python train.py --model="contrastive audio-text model" --dataset="synthesized solo parts of chorales (CocoChorales)" --train_examples=39062 --time_shift_ms=50 --n_mels=64 --hop_length=320 --input="log_mel" --spec_augment=true --win_length=512 --tokenizer="word" --vocab_size=56 --loss="softmax" --embed_dim=128 --encoder_arch="resnet" --encoder_norm="batchnorm" --encoder_activation="silu" --encoder_depths=[3, 6, 3] --encoder_kernel_size=3 --encoder_stem="deep" --encoder_avg_pool_shortcut=false --encoder_widths=[64, 96, 144] --text_encoder_causal=false --text_encoder_width=320 --text_encoder_layers=8 --text_encoder_norm="layernorm" --text_encoder_norm_position="pre" --text_encoder_activation="gelu" --text_encoder_mlp_ratio=2 --text_encoder_head_dim=32 --text_encoder_fused_qkv=true --text_encoder_bias="all" --text_encoder_qk_norm=false --text_encoder_layer_scale_init=0.1 --text_encoder_parallel_block=false --text_encoder_inner_norm=false --text_encoder_positions="learned" --init="torch_default" --residual_init="none" --optimizer="soap" --beta2=0.99 --learning_rate=0.0012 --beta1=0.9 --shampoo_beta=0.99 --eps=1e-08 --precondition_frequency=16 --max_precond_dim=1536 --one_sided=false --adamw_lr_other_params=0.0026 --magnitude_pruning=0.3 --max_steps=10200 --batch_size=128 --epochs=33.4 --lr_schedule="linear" --final_lr_fraction=0.1 --warmup_steps=2040 --weight_decay=0.2 --adamw_weight_decay_other_params=0.01
Rows from block 5 of the text encoder, named by matrix and row number. Rows with one number belong to one neuron. Each number is 128 + 32 x the weight over the matrix's rms, rounded and kept within 0 to 255. All counts start at 0.
# fc1: MLP up (text_encoder.blocks.5.mlp.fc1.weight, 640x320), inputs 0-79
# fc2: MLP down (text_encoder.blocks.5.mlp.fc2.weight, 320x640, transposed), outputs 0-79
fc1.275 [128 128 130  76 128 152 128 255 128 244 168 136 144 103  73 172 237 116 128 170  80 113  93 128  79 128  81 160 223  51 128 128 121  85 134 111 157 134 128  69 169 128  91  64 128  90 151 129  75 114 199  91 147 128 128  65  16 105 134 128 128 158 215 148 128 128  81 189  20  28 190 128 102  46  92 174 128 126 188  60]
fc2.275 [ 69 177  70  96 128 132 145 153 128 158 129 156 138 179  54 143 195  73  97 203  79 118 117 109  41 151 103  70 255  66  54 128 141  78  35 126 238 210 215  92 128 128 128 128 170  89 136  67  74 157 182 114 128 142 108  12  59 165 128  72 133 127 133 128 128 128  24 128  55   0 122 128 146  92 173 101 119  63  91  17]
fc1.276 [128 128 169  82 128 137 167 145 144 128 128 127 130 128 128 157 143 117  98 140 128 128 146 128 148 128 128 128 150 139 138  93 173 156 146 171 169 178 102 128 137 194 159 128 128 115 128 128 156 121 108 152 176 118 106 163 153 142 128 100 153 108 128 128 164  99  33 118 166  42 101 147 186 128 128 105 157  95 128 133]
fc2.276 [128 155 114 127 107 140  86 193 128 128  96 100  50 152 128  85 121  97 146 128 139 127 141 142 128 131 128 142 117 129 113 189 105  74 128  66  95 128 131 135 128 128 106 162 115 158 160 167 124 128 128 120 120 116 132 148 101 128 128 155 128 128 141 164 128  83 181 145 128 171 128 128  92 110 128 186  99 162 142 106]
fc1.277 [128 112 128  84 150 160 208 151  92 129 128 130 136 127  92  96 128 149 172 128 128  75 147 123 128 155 128 128 141 133 147 138 136 108 106  81 128 158 160 126 169 148 128  86 128 133 128 141 146 128 166 157 128 165 128 128 130 151  95  64 120  83 128 118 147 174 128  93  97 123 108 128 102 119 140 115  56  99 128  47]
fc2.277 [191 104 165 130 128 128  87 128 160 128 177 128 128 128 183 184 128 120  86 110 130 154 128 128 128 128 126  97 128 118  86  88  65 125 128 128 128 128 147 167 110 128 128 128  99 127 183 144  79  82 128 128 139 128 135 166 134 131 129 135 128 128 111  99 113 120 128 143 174 128 124 115 183  82 128 129 187 147 128 198]
fc1.278 [170 167 112 101 128 154 149 182 120 188 121 128 127 128 128 128 177  68 128 128  84  75 128 123 100 128 128 108 145 102 101 118 128 128 132 128 126 127 128 158 150  71 128  76 128  64 137 148 117 128 128  82 104 128 108 128  65 108  56 103 128 108 128 166 125 126 170  89 124 128 128 151  94  68 132 128 128 128 119 128]
fc2.278 [ 98  79  95 107 105 128 183 122  30 128 153 140 128 128  98 128 157 128 135 136 122 128 178 128 115 128  84 123 128 128 128 178 170  86 196 103 171 173 128 128 175 128 128 155 128 147 149 113 128  79 128 112 150 128 109 115 128 128 137 107 101 128 128 194  99 158 106 116  80 144 128 128 170  97 137 143 178 146 121  41]
fc1.279 [ 86 128 128 123 140  75 177 120 128  86 127 208 128 238 204  85 128 128 142 126 111 110 105 128  95 128 138 138 103  78 199  95 126 157  94 205 150 128 128 173 128 163  68 174 128 128 114 128  62 130 121 111 128 165 128 128 128 128 165 128 130 128 128 128 111 114 128 147  97 195 152 128 128 128 140 165 151 121  92 128]
fc2.279 [142 128  77 128  61 170 128 122 136 124 111 210 128 103 128 127 128 128 128 147 161  78 186 128  84 179  88  92 109 123  92 125  89 191 159  81 128 188 128 110 128  91  81 197 128 162 143 128 203 163 107 134  82 134 149 128  83 176  94 118 144 110 122 163 128 155 128 200 201 186 121 128 188 138 172 118 128 107 168 128]
fc1.280 [126 136 157 187  62 128 128 128 128 152  18 181 147 147 137 127 128 128  54 128 189 161 144 133 128 128 170  84  89 128 187  60 128 128 128  75  87 148 144 107  94  96 128 171 166  76  73  97 151  82 126 128 128  86 138 128 128 128  67 128  87 138 111 142 122 105 160 112 128 128 151 156 128 196 142 126  73  87 111 108]
fc2.280 [132 106 108 175 163  65 154 187 125 135 125 128  49 128 132 154 154 192 128 128 127 128 156 197 143 119 164 168 138 128  64  95 128 148 101 112 128 128 140 128 200 155 129 128  96  78 157 114 128 174  91 128 128 123  60 128 136 128 147 128 128 167  87  89 128 114  95 209 135 128 145 128 159 165 128  79  91 127 159  94]
fc1.281 [170 134 169 140 150 136 128 135 132 128 101 174 145 112 134  91  89 128 128 103 113 123  91 101 128 128 156 190 128 168 156 128 128 128 128  67 111 153 123 128 128 168  88 118 130 161 102 112 128 124 112 128 151 128 106 109 128 128 128 123 150 144 128 128 103  60 128 159 146 144 145 121 105 178 128 155 134 128 128 128]
fc2.281 [136 177 149 128 128 160 117 115 128 115  61 158 117 109 128 125 128 143 119 147 167 128 128 165 179 123 139 130 128 128 104 128 162 128 131 132  80  98 128 146 152 164 128 128 128  53 101 128 146 128 126 161 126 115  82 128 171 128 189 164 138 108 177  90 151 106 128 128 128 130 128 165 128 159 131 108 130 128 126 161]
fc1.282 [136 128 156 124 118 197 128  87 163  87 128 128  83 128 121  70 117 139 128 128  86 152 135  36 128 151 128 221 142 104 133 128 130 128 165  89 142 152 119  96 128  87 128 101 118  87 141 150 148 128 155  96  69 128 128 128 103 128 163 127 128  77 128 121 133 156 128 148 128 144 128 106  99 156 146  78 126  75 128 119]
fc2.282 [145 128 122 108 146  62 152 126 100 182 140 128 138 128 128 114 128 115 135 128 172 128 128 177 128 142 197 107  92 190 128 128 124 134  85 196  81 125 132 164 144 158 144 115  77 128 128 128 128 129 141 187 102 134 140 128 118 160  75 151 128 128 124 128 167 144 128 128 128 128 165 128 128  75 140 130 128 217 111 165]
fc1.283 [128 128 136 100 120 128  81 208 160 128  97 146 138 114 128  92 128 155 122 211  90 128 175 142 127 107 128  75 128 128 101 101 114 109 113 128 157 142 128 132 128 152 145 108 121 141  34 128 128  76 166 128 128 154  93 117 128 107 128 135 128 137 149 128  57 145 128 161 106 128 133 121 128 108 128 109 191 113  75  66]
fc2.283 [ 84 102 133  90 128  90 155 128 160  64 109 121 118 128 143 115 128 132 128  95 163 185  75 128 157 133 122 102 128  77 232 164 128 128 125 128 156 129 128 128 128 128 124 128 150 128 168 128 128 114  98 172 136  99 128 102 128  85 166 128 128 163  98 128  92 128 128  66 115 176 170 143 128 173 155  53 128  80 202 100]
fc1.284 [180  98 128 134 128 171 172 153 230 125  61 151  99  96 166 139  96  90  44 166 114 135 197 110 118 114 171 128 128 164 128 121  34  55  41 178 128  84 128 107 108 137 114 102  79 128 164 134 128 128 128 128 128 128  96 167 101 172 171 126 147  58 151 150 125 128  91 168  87 136  80 182 176 170 189 128  81 128 140 168]
fc2.284 [147 154  94 128 109 137 108 128  25 125 128 164 128 171 163 141 154  20 200 151 170 128 128 128 124  98  72 129 164 128 128 128 128 164 120 128 143 128 175 128 123 101 128  66 128 136 150 128 128 148 128 118 128 188  99 178 113 152 142 128 183 159 128 128 118 119  85  96 101 163 130  81  73 113  77 170  97 103 128 148]
fc1.285 [149 161 188 128 128  44  97 137 118 103 115 128  28 222  97 165  83 112 128  88 133  70  82 113 161  90 180 128 172 119 119 103 206 133 196  82 128  99 128 154  94 128 122 117 164 125 118 161 128 104 128 128 128 173 121  79 152 135 150 128 107 127 145 135  97 194 176 128 128 128 128 128 147 128 153 175 128 153 128 130]
fc2.285 [102 128 128  95 128 167 128 108 161 100 188 136 128 106  46 126 169  94 181 112 133 136 128 128 128 175 137  87 128 128 117 121 110  47  94 128 133 151 128  61 210  77 116 151  60 128  86  81 176 128  81  53 138 128 102 157 136  70 128 118 128  76 128 141 175 158 108 128 128  91 128 195 163 128  93 128 128 128 128  75]
fc1.286 [128  78 180 173 133 212 128 151 128 114 128 128 126 129 128 132 153 147 137 143 142 169  89  90 101  86 152 154 174 128 128 128 128  95 128 128 165 144 139 128 124 195  54 154 141 158 105 134 159 159 130 128 125 170  72  93 111 128 163 115  91 138 128 128 152 101  70 161 142 162 165 128  43 129 139 128 151 171 128 147]
fc2.286 [128 175  86 139 128 119 151 124 128 192 128  89 110 128 128 128 128 150 159 165 118 128 164 163 128 180 128 145 101 128 131 128 107 128 128 124 128 193  92 219 116  67 152  95  87 171 139 130  47  69 128 123 106  75 128 158 128 128 116 128 174 128 142  92  94 128 128 128 129 132  89 144 184 113  97 128  89 117 170 125]
fc1.287 [128 128 120 133 119  90 118 107 138  80 128 128  92  83 154 128 127 128 127 175 164 128  90 128  99 120 207 128 230 128 143  83 191 150 145 131 104 129 128 115  27 114  88 136 100 186  82 103 120 128 129 144 115 128 128 128 150 163 128 128 109 140 190  92 121 128 168 128 136  77 128 115 117 127 118 105 128  93 128 112]
fc2.287 [183 128  82 128 108 165 144 158  76 128 128 128  77 128 123 120 160  98 128 186 128 128 143 150 106 162 160 100 128 100 128 128 109  62 139 187 147 123 226 128 168  78 128 128 115 128 144  96 128  93 150 101 128 158  92 103 128 128 109 128  58 175 128 182 138 158 165  81 192 105 111 188 128 207 162  91  95 152  92  14]
fc1.288 [141 125 131  97  99 128 128 128 124  79 128 124 154 187 166  84 128 126  86 164 159 128  71 143 128 128  95 128 128 101 128 128 159  69 197 111 128 128 128 128 111 171  65 115  71 215 128  78  51 128 135 128 149  40 167 107 201 118 128 124 128 128 128 113 128  93 128 113 136 167 173 128  69 192 139  85 130 112 128 128]
fc2.288 [190 128 128  88 128 178 128 128 128 128 128 127  81 167 101  99 112 130 157 128 125 128 128 187 121 128 172 128 106 128 126  26  42 128 160 149 103 136 128 139 128 128 180  41 128 128 134 128 128 128 128 187  13 143 128 106 138 160 128 128 163 125 227 128 137 139  98 165 144 128  85  73 128 128 144 145 128  88 131 128]
fc1.289 [ 79 128 128 128 160  87 128 128 128 128 128 128 106 118 154  96 128 128 128 148  88 117 125 128 128 128 148 128 124 139 111  83  43 151 116 128  92 177 106 128 128 128 128 128  70 128 188 128 128  76 209  45 128 142 171  93 128 128 188 124 128 128 125 128 119 117 103 153 128 152 128 128  58 145 128 128 111 128 128 128]
fc2.289 [128 128 136 101 111 128 121 155 128 165 160 148 155  77 175  57  83 150 175 149 155 128 194 128 128 128 135 128 186 153 128 117 185 128 160 133 121  90 128 100  59 128  74 114 113 111 128 150 182 140 128 128  73 108 128 169 128 128 128 101  94 166 126 111 128 128  56 122  79 140 128 114 148 138 124 128  97  72 128 208]
fc1.290 [ 93 128 128 163 192  50 180 112 105 160 128 128 152 142 122 128 160 128 147 128 120 126 128 160  87 168  52 161  75 171 142 128  97 128  64  92 170  98  68  76  63  39 128 109 147 119 128  82 113  51 128  82 160 203 187 128 128 123 135  74 110  90 196 142 128  97 165 121 128 140 128 168 161 139 144 128  48 173  95 196]
fc2.290 [124  85 128 128 128 128 128 116 209  72 144 128 164 135 134 164 151 182 128 128  71 103 128  90 128 157 135 133 158 154  74  47 128 169 129 122 128 107 148  81 172 128 128  38 128  70 139 128 126 128 128 186  83 157 128  82 120  65 142  37 113  98 128 128  80  95 128 128 140 128 128 104 215  67  96 157  30 214 131 169]
fc1.291 [140 192 128  86 184 162 141 113 128 114  73  68 165 137 104 136 128 128  93 162 128 128 128 164 128 128  87  69  72 155 174 128 128 159 128 128 120 124  73 179 120  77 128 128 128 109 128 128 147 105 177  95 134 112  36 133 129 120 125  68 128 195 145 128 128 151 125 128 138 128  94 188 120 127 135 128 128  90 133 128]
fc2.291 [149  84  75 112 128  88  85 174 141 141 139  42 128 134 128  80 172 146 213 122 109 128 128 120 232 180 148 175 128 101 128 151 231 104 174  68 128 133 133 101 128 108 127  67 165 128  71 170 118 128 112 128 128   0 164 152  90 128 128 184 119 163 128 132 128 181 128 128  93 182 100 155 104 128  86 113 122 128  41 170]
fc1.292 [184 100 161 128 118 150 151 149 113 128  82 128 128 128 114 111 132  80 121 133 128 129 132 110 152 152  58  79 148 128 119  58 184  70 128 128 181 128  96 128 101 128 128 217 134 128 112 128  96 128 128  78 125  57  49 128 128 139 128 128 142 128 123 128 128 141 123 118 128 162 167 135 107 154  91 128 128 177 128 128]
fc2.292 [104 171 116 128 175 128 117 122 107  98 121 144 161 178 147 128 119 174 133 106 130 111 128 170 128  97 121 175  78  85 138 177 126 157 128 121 130 128 128  94  85 158 114 128 109 122 101 130 128 135 154 117  66 128 153 117 169 135  95  86 108 159 128 171 128 131 165 135 148 154 143 117 128  94 181 148 128  94 130 128]
fc1.293 [128 139 150 128 128 128 186 119 128 141 128 128  73 128 106  84 128 133  78 138 128  50 139 113 125 128 128 162 128 128 128 135 128 162 152 155  81 129 169 128 184  90 123  73 149  58 128 187 131  86  84  56 107 128 128 142 128 128 123 154 164 138 128  97 125 104 176  91 112 103  58 128 180 173 175  99 131 124 104 128]
fc2.293 [176  74  94 128 162 112 128 137 128 138 128 169 128 146 123 149 140 128 128 128 128 186 128 128  92 128  93  89  73 106 135 148 127 144 128 137 128 128  87 147  77 128 185 165 128 155 182 146 174 144 141 136 121 128  89  69  99 179 128 132 128 128  84  85 113 164 119 176 150 180 128 113 128 121  73 203 128 133 128 102]
fc1.294 [128 141  81 131 151 168 127 128 128  94 100 124  92 128 128  84 112 106  50 164 128 157 131 155 107  73 115 152 109 134  88 128 140 128 153 128 128 128 130 128 157  87 110 105 108 155 149  79 130 128 124 128 171  73 192  48 184 148 176 128 160 157 128 136 147 202  77 128 128 128 126 143 135  84  76 166 138 110  85  82]
fc2.294 [128 195 128 121 125  52 131 128 128 106 135  99 156  73  83  96 147 105 128 128 138 128 150 104 138 128 128 128 165 128 128  87  62 189 128 128 133 159 200 143 173 141 134 109 128 152  90 128 137 128 104 128 103 151  95 128 103 143 128 128  90  68 158 109 147 128 195 121 122  99 128 183 128 128 226 128 128 128 129 128]
fc1.295 [ 70 100 128 114 128  97 128 154 174 128 128 117  92  85 128  68 146 213 108 100 120 120  56 175  96  70 172 130 228 134  97 143 169 146  64 182 140  96  78 132 172  54  87 145 122 140  92 118 165 128 140 132 111 171 216 128 128 103 128  46 128  90 171 191 128 128 115  61 213  33 140 128 128 188 128 116 130 136 128  91]
fc2.295 [115 109  96 172 128 131 163  87  76  34 128 181 175 125 128 153 219  95 128 134   0 192 123  79 128 128 124 171 153 128 217 128 128 158  97 163 191  89  83  94 100 208 186 168 102  99 148 125 136 109 128 149 128 191 199 161 128  69 105 128 128 149 148 108 128 128 136 188 128 164 152  39 128  74  59 177 124 146  83 128]
fc1.296 [147 128 128 128 128 128 105 128 170 166 106  71 149 128 133 128 160 128 128 210 118 128 134 128 158 128 126  93 128 143  74  99 140 146  91 114 106 149  95 128 123 128 128 128 170 149  58 139 138 153 117 117  72  77  87 142 116  97 169 127  58 152 141 147 139 197 175 179 179 128 147  99 116 171 128  98 185  94 132  86]
fc2.296 [ 96 128 178  86 118 153 158 128 128 136 128 106  78 128 102 137 125 128 128  80 128 169 137 161 132  92 144 148 128 130 124 111 103 120 128 128 180 149 143 125 181 131 109 160 128  90 113 128 129 158 182 176 163 128  97 128 128 109  89 128 146 128 143 139  98  83 111  98  96 128 128 138 128  99 128 128 128  97 136 136]
fc1.297 [ 74 128 128 128 148 124  91 128 160 175  86 140 128 128 190 158  75  71 128 128 128 128 104 128 128 196 128 122 128 128 128 129 128 147  98 128 140 136 140 204 153 128 128 200 135 128 104 128 128 128 108  86 128 128 110 133 128 128 115 103 139 128 125 139 128 128 128 107 143 164 128  57 128 152  66 117 128 113 114 128]
fc2.297 [193 104 121 132 140 107 200 128 150 128 106 160  97 157  61  92 115 128 128 154 155 183 139 155 192  85 128 138 128 100 128 107 128 128 113 128 138  86 122 128 114  88  80 128  66 206 157 166  92 128  53 128 167 128 128 128 135 128 130 164 128 128 128 128  49  80 128  98 128 157 137 137 115 103 128 128  82  85 126 128]
fc1.298 [141  84 128 126 108  89 128 128  94 125  74 128 151 154 185 137 164 118 128 174 106 131 128 124 104 188 128 158 128 106 135 128 112 164 106 128 106 118 218 128 187 128 128 128  54 135 142 147 161 241 128 140 120 128 202 103 125 164 157 118 108  97 146 128 163 141 128  95 103 133 147 128 200 113 132 157 123 129 111 128]
fc2.298 [100  97 128 128 166 157 141 124 155 128 128  76  93 128 128 117 128 144  72 141  89 128 224 128 172 148  69 134 120 120 128 128 121 146 117 158  91 240 128 128 127 152 153 105 139 128 151 149 128  94 137 128 133 120  71 128 178 130 145 128 147 128 128 141 128 155  58 128 128 182  47 127 114 128 128 166 131 128 166 147]
fc1.299 [128 131 128 128  87 149 149 128 143 128  44  97 145 128 128  66 102 128 128 175 149 128 128 135  96 221 154  98 128 122 128 140 101 181 135 113 128  98 109 124 128 142  88 128  96 171 115 128 128  79 101  99  73 100 169 145  42 113 140 178 148  76 128 106 128 128  66 114 106  63 181 128 210  90  97 129 128 117 124  87]
fc2.299 [134 157 103  84 186  95 110 128 156 161 142  80 128 128 128 128 128  98 172 128  71 113  41 128 161 128 130 162 168 128 174 128 135  97 128  85 128 129 111 172 114 147 115  82 144 128  92 128 128 168 132 120 152 128  90 127 218 164 156  90 128 187 121 125 112  61 128 132 182 121  85 105  30 135 159  82 124 133 194 102]
fc1.300 [128 128 128 128 134 115 135 165 192 160 128 126 152 128 216 133  93 128 106 190 146 102 128  98 104 150 128  94 165 174 116 134 126 128 128 128 128 137 128  97 134 120 132 128 132 153 128 128  83 156 128 128 155 164 123  77 185 128 128 122 216  70 128 180 129 125  63 173 176 128  87 159 128  69 128 101 128 140 118 128]
fc2.300 [153 117 128 110 100  81 131 128 128 128 111 160 121 128 128 102 161 120 146 109 128 176 141 144 171 128 168  91  98 140 128  92 112 130 123 128 153 114 128 194  95  92 184 128 134 128 128 128 214 128  91 125 128 128 119 128 161 128 128 124 120 134 128 160  87 174 128 137 128 145 153 147 128 115  58 128 128  98 103 128]
fc1.301 [172 138  53 196 138  67 183 120 113 232 128 128  56  52 128 131 152 100 128 144 144 167 121 112 153 128  84 152  82 108 128 120 128 128 159  88 130 183 130 106 150  83 128  51 207  63 128  91 110  32 128 128  84 187 200  83 125 128 192 105 128 142 128 130 141 128 123 158 128 134 141  97 128 153 142 128 167  93 128 113]
fc2.301 [112 128  86 128 114 111 128 223 108 168 128 104 128 192 179 128 198 128 104 135  99 165  98 134 128 129 157 133 128  68 163 115 189 203 128 108 144 169  97  97 112 148 108 128 128 128 167 176  83 128 128 139  95 128 128 115 128 128 117 159 194 118 128 128 137  82 144  78 154  99  78  47 128 128  53 117 128 162 136 128]
fc1.302 [130 140 128 159  75 128 128 128 200  58  97 139 180 115 128 152 163 147 122 114 217 211  84 111 147 145 151 128 165 100 115 124 111 128 128 183 164 128 128 128 128  94 128  89 184 108 128 108  56 128 100 128 130 137 128 112 115 128 167  83 108 100 128 128 124  59 128 128 195 120 128 106 150 128  99 112 128 207 128 165]
fc2.302 [104 130 111 128 128 119 158 148  81 128 128 159 106 101 128  14 118 122 170 128  88 132 128 128 115  92 128 124 129 137 128 136 128 165 128 128 128 132 128 178 153 154 110 128 128 101 133 136 255 129 174 128 116 104  92  82 165 114  60 128 139 189 152 130 128 144 110  92 128 128  81 130 125 195 197 204 128 128 128 128]
fc1.303 [113 151  50  84 135 167 128 136 128  66  88 120 118 126 128 119 106 128 165 128 128 128 120  93 129  97 153 126 161 119 160 108  84 111 120 131 154 133  79 171  88  76  97 128 128  40 128 128 109  92 194 163  76 128 128 179 128 128 120 185  37 131 158 128 128  89 128 142 179 128 152  38 128 128 116 133 170 135 128  55]
fc2.303 [128 117 188 144 128 128 156 144 118 128  96  82 128 128 116 110 128  76 115 128 115 128 104 128 128 128 128 255 150 159 194 174 128 182 167  81 128 139 128 165   9 115 128 188 117 232 107 144 139 128 133 128 160 152 149 116 144 207 122 109 184 107 124 163 128 141 161   0  98 192 173 130 147 140 223  91 128 100 128 206]
fc1.304 [183 128 127 128 128 135 134 172 135 128 144 128  62 189 128 128  87 165 143 128 126 109  95 128 120 128 143 128 154 128  79 128  98 103 141 153 171 167 143 131 170 120  99 133 180 154 147 160 128 128 128  91 123 171 121 103 220 131 144 128 128 128 128 179 172 161 113 182 154 171 128  90 185 115 134 150 182 123 128 128]
fc2.304 [ 95 153 142 108 123 128 134  97 128 121 147 128  98  75 128 117 117  56 145 123 130 128 184 121 141 128 125  85 162 107 130 128 128 204 179 108 114  72 102 157 128 128 128 161 139 132 128 117 151 121 172 128 182 128 128 138 145 128  81 108 129  19 128 104  93  92 127  81 124  71 129 157  75 128 128 128 186 114 128 173]
fc1.305 [114 205 190 142 143  79  98 116 101  93 128  83 154 124 160 128 174 128 125 128 128 128  44  76 128 132 120 148 204 128  63 107  96 148 134 128 137 137 128 137 122  83 159 131 128  82 128 123 128  93 123  99 125 128 128 156  54 128 162  72 128 169 128 128 137 174  90 101 128 198 128 184  87 101 148 160  65 121 116 109]
fc2.305 [128 118 128 128 129 181 128 137  57 128 136 180 141 146 121 162  97 171 150 128  97 208  95  90 128 153 128 128  58  78 190 124 142 128  46 128 159 107 184 128 128 176 119 128 125 128 145 128 162 128 144 128 153 102 143 153 133 128 121  98 136  72 126 128 129 128 153  92 128  49 176 138 128 182  91 204 128 128  64 128]
fc1.306 [110 125 113 173 128 169 116  72  53 128 128 154  86 148 141 128 131 128 128 128 181 128 181 112 102 133 128 137 149 128 128 128 117  98  32  94 123  97 146 128 109 155 128 120 133 145 128 144 161 128 128 108 128 115 128  71 125 167 112 128  86 128 128 185 191 128 158 128 126 128 128 157 150 128 120 124 104  97 123 128]
fc2.306 [143 136 136 208 128 128 137 135 159  61 128 158 128  76 128 128 128 128 134 128 112 125 126  99 128 108 139 128 124 128 102 128 128 162 172 128  94 162  66 202 128 103 105 124 160 128 118 128 124 138 130 117 129 108 128 128 128  37 183 128 128 137 194  18 127 128 113 139  75 160 128 132 129 164  97 128 128 205 128  86]
fc1.307 [147 180 128 100 164 128 128 148 148 128 128 135 120 125 128  92 128  97 128 128 181 202  68 132 128 128 160 128 138 119 137 128 128  93 128 128 101 128 150  66 128 125 128 128 128 107 128 102 128  72 128  93 128 100  91 194  88 141 155 110 128 199 103 128 128 129 167 128 105 206 122 172 115 170 163 107 128 102 152 137]
fc2.307 [128 133 169 103 128 152 149 128 128 129 153 128 110 180 167 193 107 102  86  86 128 127 142 128  65 128  93 128 151 128 139 129 145  97 106  99 128 121 147 229 150 128 118 109 128 135 128  89 180 197 115  86  73 150 134 132 128  74 134 128  99  73 160 154  80 104 120 128 132  34 173 111 128 128 128 128 128 150 151 116]
fc1.308 [228 140  76 128 128 145 201 128 233 128 134 128 176  75 193  31 128 128  25 100 105 150 128 183 200 128 129 143 103 140 233  93 116 189  49 137 141 206 229  82 135 205 225 173  65 229 241 161  88 128 228 158  78 157 128  71 128 128  56 102  69 111 128 128  52 128 150 126 159 128 128 146 164  92 192 159  38 180  85 128]
fc2.308 [128   0  60  61  53 122 129 128 220  92 100 123  99 128 128 128 213 153 128  82 128 128 142 181 208 157  70 128  43 113 153 128 133 155 138  60  58 125 124 128  90 161 237  71 255 143 154 135 197 128 116  45 128 128  61 122  75 128 131 214 128 172 152 225  84  73 121 128  92  23 128 128 112 135 203 182 178 124 128 138]
fc1.309 [ 97 148 180 133 118 166 141 128 128 128 138 147 128 116 145 156 128 128 142 128  91 128  88 128 177 128 167 128 128 135 128 128 153 183 128  91 128 133 128 128 118 163 127 128 213  63 167 128 202 150 185 144 128 100 132 128 141 137 143  96 115  97 128  93 114 128  97 128 153 128 128  95 141 128 150 158  95 122 154 128]
fc2.309 [146 128 105  73 139 114 149  82 128 122 106 148 128 114 134  95 128 125 128  67 171 140 159 102 167 142 128 135 150 106 153 127 125 128 128 128 155 109 186 128 185 128 128 146  90 126  86 132  91 100 138 102 128 128 129 128 128 102 110 156 128 210 128 135 136 128 157 128 127 124  91 173 147  69 131 128 128 131 128  94]
fc1.310 [111 116 128 200  99 128 164 140 123 128 145 192  80  80  92 147  92 122 128 149  74 128  96 128 128 135 172 154 113 128 128 136 128 128 106  18 128 128 141 165 144  77 128 152 128 183 107 128 128 111 174 194 151 130 171  89 128 128 128 128 128 128 152 131 191 141 186  57 135  82 118 128 128 128 162 173 207 180 128  58]
fc2.310 [115 109 128  88 138 128 134 106 154 128 128 117 143 152 178 106 106 133 166  73 114 103 121 128 128 106 128  54 128 128 128 142  77 128 108 234 112 136 135 107  99 204 145  99 106 128 128 167 128 123  99 101 107 168  99 154  79 136  97 118  53 106 127 126 128 112 119 144 157 190 138 128 101 128 141 144  48  95 128 163]
fc1.311 [170 138 128 128 133  94 174 128 155 106 120 137 171 151 182 105  31 119  76 123 150 128 104 148 119  63  92 142  96 117 152 182 134 128 128 127  55 128 128 118 174 128  58 188 129 128 126 152 128 107 145 119 171 128 128  86  59 128  81 128  95 110  71 176  37 128 115 151 128  81 128 123  96 184 128 128  84  38 136 128]
fc2.311 [172 188 218  73 128 124 165 215 128 104 147 160  79 128 157 206 181 128 128  76  98 150 128 160 165 214 121 131 154 108 128 201  95 128 109 128 203  86 138 161 144 157 166 202 130  90 192  72  50  98 132 150  98 190 146 128 157 128 178 107 118  55  41 194 108 138  89  37 128 146 106 128 128 128 128 140  83 141 205 190]
fc1.312 [151 162 125 128 181 128 179 128 128 168 189 225 212 117 146 128  68 225 103  99 128 136 129  12  96 109 175 158 107 128 110 112 128 155 128 128 128  64 128 128 128 134 128 146 128  90 198  65  93 244 156   9 128 166  65 109 149 145 101  77 111  99  76 183  64 128  80  30 128 223  60 192 146  73  41 147 128 177  56 105]
fc2.312 [134 128 198 189 128 255 128  88 128 128  89 175 145  85 128 255 128 139 111 125 206 203  61 122 102  75 103 108 128  74 144 128 187 118 161 124 128 128 114  79 128 110 128 121 109  85  77 128  85 118 128  91 134 120 128  86 112 168 142 226 133 128  89 203 103 178 118 128 116 185  13  61 189 128 132 180 109 209  38  87]
fc1.313 [128 142  98 108 143 128 128 128 155 128 128 109 138  72 143 156 103 128 128 168 104 177 120 182 160  54 128 129 161 128 128 128 112 157 128 128 133 128  95  93  89 132 168 130 146 151 100 171 128 128 179  94 128 145 117 128  94 125 128  86  70 144  91 114  85 130 128 128 128 133 128 128 128 169 171 128 158 180 147 103]
fc2.313 [ 98 128 164 126 128 190  81 119 117 128 168 128 128 173 128  77 197 128 128  96 115 128 128 128 128 188  69 124 108 128 128 128 148 103 128 112 128 128 128 143 173 128 128 143 128 128  83 128 128 134 112  93 128  92 128 128 133 128 144 157 128 128 128 128 128 128 156 145 128  85 208 132 128 130 116  75 128 128 126 120]
fc1.314 [128 145 245 128  96  78 128  88 117  65 218 128 128 109 123 186  84 128 182 117 198 255 128 129 123 195 121 128  98 128 162  69 128  74  76  93 132 128 128 128 107  68 128 193 112  88 128 170 128 129  67 128 126 116  78 128  52 157 128 161  80  96  86 128  99  60 114 151 128 128 188 139 128 128  58 128 169 128 158 128]
fc2.314 [ 93 129 128 128 171 158 128  43 128 173 116 109 143 167 128 206  88 128 145 132 128 128  56 128 128  55 128 115 128 128 128  63 164 189 128 160  75 123  16 109 102  72 128 128  82 163  67 120  99 128 128 143 138 154  92 121 128 136  79 128 111 177  99  78  89 117 128 115 188  65 153  90 128 140  98 164  51 128  60 128]
fc1.315 [ 85 118 128  74  63 128  92 128 128 134 125 183 128 103 128 128 112 128 128 154 129 153  77  98 130 135 128 168 190  65 153 101 118 128  81  71  67 128 165  80 138 149 128 128 133  82 181 124 113 128 128 142 128 131 128 116 115 121 225 120  79 155 128 128 172  86 136  69 140 128  81 139 128 162 191  95 102 128 119 128]
fc2.315 [131 185 141 150 156 133 147 143 154 128 123 151 150 114 128 124 105 114  76 113 128 126 128 167 100 128 140 128 128 131 128 128 128 135 128 135 160 123 103 143 128 141 128 128 145 128  77 128 157 122 151 105  91 140 177 161 154 115  69  85 148 121 132 159 128 146 128 160 128 145 147 128 122  95 111 193 119  98 150 117]